python train.py --targets=["main land cover"] --mlp_ratio=2 --inner_norm=false --widths=[80, 160, 320]
Rows from block 2 of a small image classifier, named by matrix and row number. Rows with one number belong to one neuron. Each number is 128 + 32 x the weight over its row's rms, rounded and kept within 0 to 255. All counts start at 0. Numbers have three digits each.
After each neuron's rows are labels from the 100 images, of 14976, where the neuron reaches its largest size: "peak on" is the class under the peak. Only what is clearly more common there than usual is listed. The data: Sentinel-2 satellite tiles (TerraMesh). In brackets: how many of the 100.
# gate: MLP gate (model.blocks.2.mlp.gate.weight, 320x160), inputs 80-159
# fc1: MLP up (model.blocks.2.mlp.fc1.weight, 320x160), inputs 80-159
# fc2: MLP down (model.blocks.2.mlp.fc2.weight, 160x320, transposed), outputs 80-159

gate.93:128128128128128212128083128128128081128128128128128128128128128128128128128177128058128128128128128128050128128128128158128128128062128198128128128081128128128225216105062128213128128128128128128128060128128128128085128190128128128128128128
fc1.93:128182128128158128128128128026128094128128128085128128128180128128128128128078128128128128128128128128128088190128128128128063128128052128069128128128128128073128128128128128128128128128128192128087128128187240192128128128075128128128128128
fc2.93:128060128128128176128128128128128128128128128128128048128128047128128128128128128128128128128128128162128149082128192128128128128070128128120137128128128128128128128173128128128128128128128071128158128128128128096128128128128128128171109128
peak on: water (30)

gate.163:128128128196057160074165128099215177128128128194128128128128128128128128128128128128128128128184128151065128128128128128142067166103185128128128128128128128128128128128128206128128076128128190166128174077128128128128128128181169128128128090
fc1.163:168128128128128128056194161128128128128128094082155128128128128128128128128128147251106169128128063128208128128163128128128128128128064128128128156128128128128054128128128128052128128128128128128074190128128128214128094128128128128128128128
fc2.163:128128128128128128128128128128053128155152128128128128128128110128119128128128120000128128128128128145006128128128071128128128128128148117128128128128128128128128128159128128128128128026128128128128128135128128128128128008109128128128128140
peak on: crops (75)

gate.308:186128178128198128128128128128128128172087128128081128128128087128128128128185128128213128066128128128128128128128206128128128128128128128128128128128128128128201128128128128128128128128128128164128070128078041075128128128128128128064182128
fc1.308:066128128128128128128128053128128128128128213182128128128128128128128199128128128064066052128128216128128128128128065194128196128128128181128050128128128128128128128128128128128128128080128128128179128059128169082081128128128128172128128128
fc2.308:102128128128128074128128128128128128128128128128165255128099205128168128128128128015128128128128128079128075128128128089128128128128128128128128078128128128128128128128098128228087128128128128128090128128128128128128128128128128097128128128
peak on: snow or ice (70)

gate.228:128128128128076128128128128128128179128128079128128128055128128128214128128214128128069076128128073128128041197128128128128128128128128205074128128128128128128038243128128128085128128191055128040168128128128128201128128128128128128128128128
fc1.228:083078128128128128128128094128049057128179128128128128063187128128128064128128128128128128081128128128190128128063128128128128128174128128128076202128064067168067128128128128068128128128072078128128128128190128128128172128128128128128074078
fc2.228:128173128128128052128128128128128128128128128128128128128128128128128128128128128222100128128128128128128153128128128128128128128128128128103128128128128171128128128128128128046128043128128128128128158128128128128128128128100128169128128128
peak on: clouds (29)

gate.108:128060128047128170128128177199128128128128128128128128128072128078128128128173128079176128128128128128128207128079194128212128128104128128128128128128128128128154128128128207047128128128128128128128128128128128128096128128168128128128128128
fc1.108:128128128128083128128128128128245128128128074184128128128080128128128128128128128128128128128180128128128128128128128128128128128128057128128128128128176128128128128128061203128128128128128128128128128128052128128157128128128197073128128128
fc2.108:128128128128128128154128134128128171128128128184090128128128090128128128096128128255128128128128128128128128128113128152128128149128128128117128128128128128128128128128128255128128064128128243186147128128083128112128128128153204117128145102
peak on: snow or ice (89)

gate.78:171084128128128183128170128035128128128128128059128128128128128172128128128128128197128128128083128128128068128128128128128048128128075128128128128128128128128128128128128090179128128128070128128128255128204128128128128175128128166240128128
fc1.78:087128128128128128128128128128084128128128128200128222128128053077128128128193128074128128128128197128128128128128128128128128189128128128128128128128128128081128128128128186128128128128128128205174044128128066128128128128094128079000128128
fc2.78:117147128255128211128128114128128128116128128063128128128128128128128128128128128083147128128128188128027101128128128128128128143128104128128128100138128128128203128074128128235128191128128128128121128128156128128128128128138128128180128161
peak on: trees (82)

gate.53:128128128128128128128128128063128128060128128128128128182128128128177128128055128128049128070128128128128128128128128128128128128128128128128082128167204128128128207186128128128128128128128128128128240128128232128128056128128167128128188128
fc1.53:128128190062128128128128128128128047128128128128128039128128128128128128128128128128128211128128128128128128208128128128128128200128128128128128128128128128128128192128128128083128128095128128201187128128128073128128072128087128128128128128
fc2.53:128216128183128128128128128128128091128128128128128128128128128128128128128087146067128128128128128128184128189102128105128128128128128128128128128128128128128128128128128128128128094128128218128128128128165128128128162128128128128232128128
peak on: rangeland (52)

gate.38:128128128128128128128128128047220072128128128180128128128128128128128128128065128128145241128174128173128128109128128128128128128128176128080128128128128072163115059128177128128128108128072128173128199086128128128128128160128197128128113128
fc1.38:128128128128128128128058128191128128082099128128128128128128167086158128128128158128179128101087128128128060128067031128128128106128128166189128128128128128044168181128105107128128075128191155128104009128158128128128188083128128043055162128
fc2.38:128128128165161128128128128128128128121128125128128128106128128128152128128162128128110128136128128128128128160128073158123141191156134195128128118128128146128128181233128043128128087128123245128128128128128128128128128128128128116050128128
peak on: built area (32)

gate.19:128174156128105109121128128048128069128128128128173142069128128128110128128100128128128128128128070071185128103128128128184061157128128128214172174040047128058128128128107079128128128128128128128128128128128128177152128128157168171128141128
fc1.19:209128128128196128128128128128128128128128172061128128128128128128027039128128128128128128128099128128128182102128128128128075094095128071128128165128097128128128128128128107091203128128050168128128128128128128128128014128128162191200128128
fc2.19:128166143128128128128119128128128128128145128203128230128128128182128036128128128110113128128128128128192128128128128128128159128209128128128128113128128128128128080066128230128128117119109186128128110128128128128128137123118128128128128128
peak on: trees (44)

gate.112:128090209187128128206128063058128128128164128128211171128128128128128220128182128128128128097083128128179073128128128128128206128128188128128128128128128128128128128128128053128128128128128128128128128128189128128128223128128128128128128128
fc1.112:128128066128128128128128128037183194222063128128128128128128128069128128128214058128128128128128128128128128128128157128128215128128128128128070128128128049128080128181201040128128128128128128128174128128128128075128128128128128128128128201
fc2.112:128235128128128128128128128128128128128095128128128128128128128164128128128128128128128128150128128128128128128128128128128128128228154128101128128128128128128128128068128197128128031128128128128128128128128128141128128128128128128128128128
peak on: bare ground (28)

gate.151:128128128178128128128128128165128128066128182158128128128128128128073118178128128044128183128169128128085058128128193128128128128092192128099105128159128128128128128128202128128084077128036128128128128128128062089128128128128128128128128128
fc1.151:128128128151166128128076128128128128154091128068160158128182128128166128171110173128128054128071091128128128128128071128128128128093128128128148128128128128128128128128128063128128128128128128084128078128128128128166173128128128087128128193
fc2.151:128128115128128128128128128128156128094128128128128054128128128128128128128096128128128195128160128128020128151128128128128094183220128142128128128121128128128128154155128193128128056128165195154128128128128128128128110128128198128217105128
peak on: crops (76)

gate.310:128128128091128234128128128128128128128128128128128103128097128128128128128128128128128199128161088202032128185128219128154128128128128128128128128128128154128160128128128190128128128128128128128128197128100128057033060128128128128128128128
fc1.310:128187044128200128128158128128128128128045060128052128128128128128128128049128128128128128128128128128128128128155128128128128128128128128128128128128128128179128044128128095037219128128128170128128128128128190128128079128128128128128128128
fc2.310:128056128128128128128128128128128128098128128121165024128128128069128128128128145174136178134128161128077128128128128135234103128128128128175128128128128103128128128203128076128128128128128000128107128128128113128128128128128240128128128128
peak on: snow or ice (49)

gate.191:082161128128093128128128128128222128084100128128128128128096128128102128086091128052128167128128128128128128128170128128183128128128128128128128105128128128128211161093107202128128054128184163128128128128128156128128128128128189128169128128
fc1.191:072128095128128128128128128128092128167128128195128128202128039128128128128128128058128107128128207175128188128128128128076197128128128128069128128213213128172128128128128128128187128072128128128128128128128128128128191128128128089128089128
fc2.191:128112128128128055128128159128182146128158071128128128128113084128084128128100128255128128135128146128230128173128128128128128196128128128128128112128128138128128174163106191128128062128128128128128128128120128128128128128116128128128128109
peak on: clouds (46)

gate.104:191128128128128060191128190128144128128033128099128128128154128128027106128128128128146128128128128154061216128128160128128128128128162128128128128128128128128128070146128128128128128128128128189128128128128128128174128128128169128128128128
fc1.104:175086178128128128128189128023128128091162128128128096128128076128074104128082128128128128128128128128128150128128199128057128128128128085128128128128128128170089128153128152084128128128064084146128255084128128093171081128128128128159128108
fc2.104:128128128128128128128128090128128175167128149128128128145128128128128128128178128128128128128128128164128128069128161128128128028005128093128128128128128116128128080128128069128128128128128066128128128128128128128128128128160128121128128128
peak on: built area (32)

gate.61:128074067109128128128128128128085128181128170128128128054095128128128128128234128199171157128128128128176149128074128151140164128128128128188128128128074128128128128128192077172128128128128128128128059128128128128128128178128128128128128128
fc1.61:128128128024128179159128149167128083128128128165128128128128128191128128083128128128128128128128128191065160182174128128128128128128128128128128164194128188216128128084186097128128128128128128128153128084071128128081128128128128128128128128
fc2.61:128128128217128128128132128128128128113128128071128128107128212083128128128128164023128108128055128122162103128128128128128110128080128128128128118144128128128165097179139019128094154163148128022114128128128128128128128128128128128128128118
peak on: trees (69)

gate.17:128128128160160128128189066128128128178128128071081128092167154229085128128128048161156128089128128128128128083128128128128091090128093128128197128128087128230165128128128128128180128128078128128076128128128128128178128128128128224128128097
fc1.17:128128184128064128128128128128128128128128128128128183128090128128128128128085152128050128128163128055191065182128079128128128177171074128128128128128128128018128128079128164149072170186128089159128011128187128128128149186128128128100191128
fc2.17:146150128140152128128128128128097187128128128128128128128128055138077128128128128086103230108128128128042128072128128128255097186128128070150128115128128112128164128128128128101140128128128128128100135101108128150128128118147220128070128128
peak on: trees (86)

gate.295:128166128128128188176128054128128128128128128128181181128073128218077076128204128128067062128128128085177128128128128197190128128128128128181128128086128187128180082128179078128128128128128128128128128128128128167128128128128128128128073062
fc1.295:173128062128128203128128190128194128128128189128128170128193076128128128188128128128128054128198128128128128048128128128128128128128128128128194128128128128055128128054128128190128128128128128128128128128067128128128128128128128128128206128
fc2.295:128128128128128060128128179128128128128128128128128128128128128128128128128128128255193128128128128128128128128128128200128128255128128128128128128087128128128128128128128239128128160128128128183128128128088128076128128128128128084128128128
peak on: water (51)

gate.106:184128128128128128128128128128128128064078128128193128128057128072128128179080078128128128128079185199182128128128175128075093128128128128128128128128192060128034079128128128176071128128128128177128128128173075128128128128128128064064183128
fc1.106:128049128179128091128128085067128171174128128181162061170128128185182058174128128128128193128128071128128177128128216128128128207128128128128128184128128128128128128170128128077128128231177173128128189075128128128128128194085128128128128128
fc2.106:089220128128128128128128128128223128128128128033128128128170128128128128128128128016128128128128128128060128128128054128025128128128166159128128128128128128128128128128128128128128006128128128128128128165128102128128164128128128128128128170
peak on: trees (58)

gate.20:128128128128072128128128128128128128128128128195128128128128099128067128128128128128128128128149128128128128128073173075128128221182128065128128128128073128128128128128128128128128128184041188128128128128103128102128128172097128128128184099
fc1.20:128128128128128128128128128128098128128128128128128128128128128128128128128180128128049128128128203100128128128201128128128128128128128095068128128128128183128219128019128128128128128128184128128128128128128128128085170128128128128128128128
fc2.20:128080108128128128128128128128095128128128128128128180097128128128160128128128128160128128149128128128255128163148128128128141128128128128187114128140128128128128128128128128100128128128128066110128191128128090128128128128111163128128128106
peak on: crops (63)

gate.183:198128060128128128063128128040128059128128128128128128128074244128128128128128128128128128128179128178128128128128027128128128052128128177128190128128128128128128128053128128128128182128128128128128128128128128128128128128128128128128128128
fc1.183:073082128128181128128128128128128128128128128128207128128128128128128128128128128128128128128128128128074128128043128128128128084128128054128128128128128128128188128128128128128128128128128128172128128128128128128128128128128054128128128128
fc2.183:168057128128128040128128128128128198128128128128128044128128042128128128128128128255128128128250128080128169128128128172128128128128128128128128128090128070176128128128128128128128128128128128128128128081128128079128128128128128128128128083
peak on: bare ground (52)

gate.283:128128128128128128161128128128016128128128128210128128128164128128128061128128060128128045128128253128128128128128128128128128076128128128128128128128128080128128044128128187128244128128224128203128128166128128128128128128128128128128128183
fc1.283:128218128128128128128154128128128128128128128128128247128128128128128128016128128128128128128058128061128128078128128128128128128128080128128128128128128128093128128128037128128195057195128217128128128065128128128128082128128128128128128128
fc2.283:128128128218128128128128128104128079128128128128128128118107128128128128128128154128128128128128128109238128204128128114128128199194147163128128128128113128128128128128151128128128039128116128128128128128128128128128128128128000128128152128
peak on: clouds (29)

gate.245:156128128128128097068201128035128166128128109156167128105087111096128128077128091162100176128150092128128128128128128128181105128128156128177162128055111128094103128101057158067128128128161128128031168128128128198172149128128166128074209128
fc1.245:128128128154175150128128128089128128128128177055072128061153149128128094128128128175128100071063095128128128128128128128128070128083035128128128128128089128171207150128128101128128173155128146128128191128128151154128073170198128185150179128
fc2.245:128186142174142096128128085145128177128128128191147255128128151193148128128103128059128094123128128118190134101128128128128128073128128087128128099128128128128150071092128128128128128107128203128113128128080112128128128128140128128062128128
peak on: snow or ice (46)

gate.174:238128128128171128128179128091128128128128128128041087128128128083128128128128048182128128128128060128128128128128128128128128128128128076128128128128128181128239128128128128172128128128128128128128128128128128128128128174128128128128189128
fc1.174:200128212066172128057128128022192128128128128128128128128128128128128128128128128128128128128079128128128128128128067128128128128071128128128128128128044183128128128128084128128074128128128007128057128128128128218128098128128128128128128128
fc2.174:128128128128103128128128128128128128128128128242128128128128128128083128128104128128128128128128128128128128128111128128128128094128082128128128100128128128128128128128114224128128128128128255223128128108090128128128128128128128128128146128
peak on: built area (64)

gate.37:128020143090128128128128083169092128196184128128128128128128128128128128085216097128128128098128128128128128128089128180128204128128128128128128076203128128128128128128128128128128128128128128128128128089128066071128128075128073128128128111
fc1.37:128128075128128220128077174235128128128128128128128128043128078128074128128128128128128165089128128128128128128081194089128128128128128128172095128178128162196128128096128128128128184128128128128128004128085128146033128128191128128128128128
fc2.37:110189128128128099154128128128128128000117128128157128142128208128128128128089128128128128128128128110189128128128128128128128128128128128128128123141128128128128128128128128128128128128165128096128128128128128157128148128128126128128128128
peak on: water (38)

gate.306:128128240169128128128179128128237128128128128128128085128128128128128093128128092049128128128128128178128128128128128128128128128098128128128160128128128128128085076151162128070128128128044128128128128128128128085128128128128166182128128063
fc1.306:128128128128128128128128128128128128165128181128128128128128175128199128128128169128128065128048086128128128128083086128128128071082128202128173128128128128046128128128128087128128074128186151128086000128128076128205191128128128128128128175
fc2.306:128128128194128128128128128128128128128128128128128128128128128128128128128128128128128128128128128128064128159128128128128099156128144208128128105128128170128128183163128051128128082202128212128117128128157128128128128128090154128093128128
peak on: built area (43)

gate.135:128128128022128128128149128128128128128128128128094128128128128128162150128128128210128192128128128173128128128164075169211128171128076128061128153072128172128128128128078128073128128146200151207128128086128128128128128182160128170128128128
fc1.135:206128128128128128183128093182106128128189128128128161158108128128128128167128128128037113171128128128128128128128128128128128103128128098128128128155128166128180128128128128172155201183128128128128128128128128128128128128102080128197128158
fc2.135:128128128178128128128142128128235149128128135121128052128128081170100128128128128128128128128128128128128128128128255128128118152065128084128128128128128108128128128083128128128128091175128086128150147128128128102128128217128069140159108128
peak on: rangeland (59)

gate.318:217128128128165128128128128128128128169128163055128128128128128128128128128158128128067128128128069080158128189128128128128128128128086084184128082071128187128175218089128128089157128156128128128128128128128128128128128128128094128089128087
fc1.318:071128128190078096162083128128150080128091156185128128128128094128128080196128128128128128177128128103128110128128128089128128167128171128128057128128128025128128128192128128094128102128128169128207128128128128079128128128050128128128128128
fc2.318:128073128053128151128128128128085128128128128128128117128128128091165128128128128228119128133128128117128128136128128128141128169136128128164128128115128141128084170099128128128128175145040008147128128128128128112128128197128070128066128128
peak on: water (85)

gate.8:167076128072128182128128171171128128128128128128054085128128102128096148088128104151128185166128078174075183148179128106202128150128059128072128128091128128181128128090103190128128152128168095188164128071128157128067091189128128172128128097
fc1.8:128112113090128128128128128154035128156128128094128128128128174128128161073169128176128109128099128128195128128166082152128128075112100150179189106128128154128148128128128080128158134128128128079128128128128128128105100128168128128128128128
fc2.8:128185128154128096128128128137128128087111128128128216128128128128128128128128128013128128128154128128128128128128084102119128128161141124128128114128128121128128104128128128172128100067157173080128128128128128145128150050128128140128128128
peak on: built area (35)

gate.263:128186086079102128128128187196068128128128204160104128128105088128128084128162102128128128090128128080128128162128128142163128159128128086244128128069128144071128128128089128179128102128128128128128054128128067128074128128128091083087128128
fc1.263:091128073128182197128128128128077167128182174128128088063128128128128128098241128128185128065128128128128165084066128128128167094128128128128128128161128128128175152086128072128128173128128128128128128128128083128074128128187151128081128128
fc2.263:142156128128117093128128128100188170128128128100128178128103128246097128128128128115106128112128128128128128128128067128129097092128128101128128119128128128128128101128128169127128093128187175128096128118077128178128107128128196128213128116
peak on: water (70)

gate.229:128128153128088128128128128128128128089156139170177175128128152175128111146097128052128128128154128128100084128128128128087128161128209101128128128172174128128083128148193128164099128086063128128128128128137085128185158103128128097128146128
fc1.229:164079093128152153174071169152128128128100170064103115103173128067128128158088158159128116157101128128128128128128094084128128128128088165128089183116128093094193128128128128128128171167128128128181100150155151107073128153092099128128109172
fc2.229:128128128168128079128128128128152147074128128205128153128124092128096128128128128046128199128220128128091128145128151128144128175228128101137128115142128128128128128196128181128128036077128214128128128128128128113128128128128172128128128128
peak on: crops (58)

gate.148:095171089128128128128128128128128128157128128128128128128128128128128128128128128068128128128128128128037128128096188128128128084077128103128104128128128128195128128107128128128211069060128128172128036128128128128128128128128235128128090128
fc1.148:128128128128128128128128128128071070128128104128128128128128128128192128128128128128128128128128128088128128128128128128176067128128128177128128207128128128065128128128128128128128128199128128022128128128128074192160128128128128176128058128
fc2.148:128194128229128128128128128128128069128128128128128128128128128128128128128128128000111128128128058128000128128128128128128128128128128208128128128104128128128128128128128128246128128128128128077128128128128128128128128128128128128128128128
peak on: built area (27)

gate.166:094128128128128091128128091128128128049128128128128182183128109169128128158128128078093128091203128128128128128128143128128128128128202097128100128128128128151128203158157128128128128044128128128093128128128099128171128128128128085128128102
fc1.166:128184128176128128128128076128128128128192128128128128128056128172128128128188128128128128128185163128128128128128180192152128128128174093172128050128128182178128128128128128128128128080128128128128128086128128128166128090128166128086128128
fc2.166:128079130036148139128128128128128128199128128065108044128128152128143128128128128255128128128082128139128128128128078128128128090059128157128155128128128154128128128083128128068128146128128047146130128128128128128128121128128128128073128128
peak on: crops (63)

gate.115:128128153128128128128128085033144128128128065150128128128128128187065128128086054128128128128128082174128128128128128128158099128128128128128210163128128107128128088128128128128186128128074128128128255128128128128128045101128209210164128128
fc1.115:092171128076107128128128128157128128079233128164128128142128128128128167128128128185128128128148128128128128185142153128189128128128128128128128081128128195167128128062128174128128128128128128128128128083128128128021128128128128128167210097
fc2.115:128128128048112138128128128128124091128128128216128096128128128128128128128128128128128219128255128128103128165139128100160166214211128128128128128128128128128128139115128128128128148128128062255128128128128128128128117128128128128128128128
peak on: trees (52)

gate.128:052128128128128173128170128128128128128128128128128128128128128128128128198055128128128128128128128128128128128128128128128028066128128128075128128128128128128098128128201128128128128128128202128128200128128194128128128128128217128227128128
fc1.128:128128128128128170159128128128015128128202128128128128128128128128128071168128128207128128128128128128128128198173128176128070128128128128128128128128128128176128128128128128128128128160041128054128128128128128128044052128128128128128128073
fc2.128:128106128021128055128128128128128128172128128128113128128102128128128128128128128128128194128128128128154128185128127147128128128128128128128128128114128144128128128202128114000128073128128093128128128108128128128128105128128128128016128128
peak on: trees (45)

gate.221:128128128128128198128128128061182128128128128128128128128069128128128068128128068128063128128177128191128128128184128128128128128128128128128128128128128128128128209128128198128128128203128088128128128128128128128128128128128201235198128128
fc1.221:128128128237184128169177128128128128083128128051128097128173128128128128128128072128157128128128128128128128076128128128042128128078128128128128087091128058128128194128128128128128128128128128128128128128128128128201179128168063128128128183
fc2.221:128000128184128128155128128128128128128128128128128128128128128128128128128128128128128128128128128128128128080128128128128089128097128128128128128128128128128128115128128000128128084128128128128100128128128128128128167041128128128128128128
peak on: snow or ice (58)

gate.110:182164128128128128078128128128128128128128128128128128128128075128094128128079054128128128128128128128128128168200128093192056128128128128128214128090128128128128128087071164128128128128087102188067128068128181128128043128128187222128182128
fc1.110:171128189128178128128172128076204128148128128038128128128153128128080128128154096128128128082074153128180099068128065128128068128094056128166128128128128128128128128157128128094128128128128170128075128173128163190196128128187128128128128128
fc2.110:128128128171128111128117128128128163128148128128128207128128159142128071128128098025128128128128128128177128128128128128126128128162146128128154128128128113128128109156128128128128090031128155047128128128128107152128128000128168128022128128
peak on: water (49)

gate.132:128092106059128128128128128077173128128128128128128128054150128083128157128059128196128128128128128140141128128161064128128063179128102128128163169061046128064188128128082182128128085128191128180128128128179128128128128175128172128128128117
fc1.132:172128083155128128128128128128079171154128128110089128128128072128128128128128100128043128128118128106128163217159128128128128128128062128128114128128152128128162161128104128128187163180128180180128128084092209144087128128128072128128128165
fc2.132:128147139156119128128128128128209128105142128188128128128128128128128128128128128108136158120210128128212128128128128128128128128128128128139128112128128117128128128083123128128145097128128073128112128128122120128128128211134088128128128125
peak on: rangeland (84)

gate.316:128128128128128128128208128128128128128128179076088128056128128128094128128128099128128128128085128128084128098128128128128128128128096128176128128128088128187128128128128128100128171128078128128128242128128128128083068128198128215128176128
fc1.316:098128101082080128162003176128083128128128128128128128128128090128161128128176128128128128128128174128128093128128128128128128173185128155128067128128128104058128096128048128128128128128128103149128000128128128128128192128128128026054128128
fc2.316:128128135169128128128128128128128128128128128108128128128128092128118128128070128062128177128138128128029128128128160128189117179154108113128128119128143128128214128063128164206128252203128128128128128128157128128128128128128128128139128128
peak on: trees (87)

gate.273:072128081128128128078128128000033128187128050128128230128128128128128101128128128128044128128128128128128128128178128128128128128201197128128128128128128079128128128128128128128128128128128128128087255128128128128177128128128128128128128128
fc1.273:128128128128128071128196128128128128128128128128128128128128128096197128069128128128078128128072128128128128128128212128128128041128128128128128128128128128222045128128128128165128202128128128128128232128128128128128128128128128128128128128
fc2.273:128061128128128162128128128128128128215128128128128128128128128128128128128128128128128000128128128128040128128128128128128128068131128128128128128128128128128128128128128128128128128032128128128145128128128128128128106077128128128128128128
peak on: trees (47)

gate.26:128128128196128128092128128128160128128128177128128128128128128128062128128128169128128128162128128128128128128085211128128128179128128076128128128128128093173128128128128082128128128154000042128128128128128076062128128128105128194194128128
fc1.26:128128128128128173128128128128098128128168179078190144060128208128128128182186128128128128128050128084128128161064128128128128128128128128128128094128128128128155128128128128194039128199096128128128128128206068156128168197128086128128128128
fc2.26:128128128128128128128128128128128083069128128128128128128128128133128128128128159128128128128128128128128128201128046128128128246255128181128128128128128128128128170128128237128128128128128255128128128128128128128128128128128128128128128128
peak on: built area (34)

gate.230:100128128195169128128187128128153168154114128165128128128128128177102108100161081091128128103128128153128169069128181172128128094128203128105103128168128128218128089128166128128128128080128128128128255103128110095185102083128159128128115128
fc1.230:128172163128152128128128046160128153166128128091128165128164200128177152128181092099128041076047128128128128128156128128128096071074128128128128094115073168128128128128128081218128128128128128078066099154128069174128154096128128093128128128
fc2.230:128102128218128128128128128128128128070128128034128128128128128128128128128128143128128128117128128128128128221128134128104128128140128188128117106135128136128128201161128134128115128192128207128128128128128128128128128128139118128113128128
peak on: water (43)

gate.193:128128128079128128128128128128128128128128128128037128128145128128128093128128083077128128128128048178058199128128174156128128105109128128128128173128128128207146095128145128128198128128128128128128084128128095128128128105128200128128086128
fc1.193:128169106128182128128128128157054128200128174086128128128128174080171128128201128128175059128072128086128186075128080128128128070058128128197128128128048128128128128128080049128128150128128128087084047158128092182128128128128128128078128128
fc2.193:128173128185128128128128128128128059085129128112128140144128186065174128128128150053128082128128068128128128193114128095076128152172128190128119116128128128128128135128128128128128128128128181072128128128183128128128128128128027128128128128
peak on: built area (43)

gate.169:222128128128128069128128128128128128194128197128128128128128128128128128128128128128128060128049128128128060128128128128128128049128128128128128128030128128128128128128128128080128128222128047009128128128128128128128128128128128187216128128
fc1.169:181128128128128128128128128128128188128128067128128212128175128128128128153128128048128128183128128128064083128128128128128086073128128128066128128128085128128128128128128095128128128128196128128128128128042128128128175174179128128128128073
fc2.169:128128128128128237128128128128128128128128128128128128128128128128183128128128128128128128128128128128128128128128128128128128128128128196128128093128128128103128128128128128128128128079128002029128128128128128128099128128128128128128128128
peak on: bare ground (51)

gate.140:128128208128071128099128067128233128128128046128165128128128128128128128172128128128153090128128128128128128094128128128128128128128128128128128128128128128128128071128172128128090128128128128128128128165128128128213128128128128128128128128
fc1.140:073128162128128172074128128128128128128128128128128188128180128128128184128128128128128128099067128175128128038128032128049128128076128128128128128128128128128128128110128054202128128128187128055098128128128128128128128128180106128027128128
fc2.140:128046128128128128128128128128090128128128128044128048108110128128128128128128128128120128128128128128139128128128221102182128128069105128128128110128128128128128128128128032128128199128128128084128128128153112128128128128128128128128128128
peak on: water (36)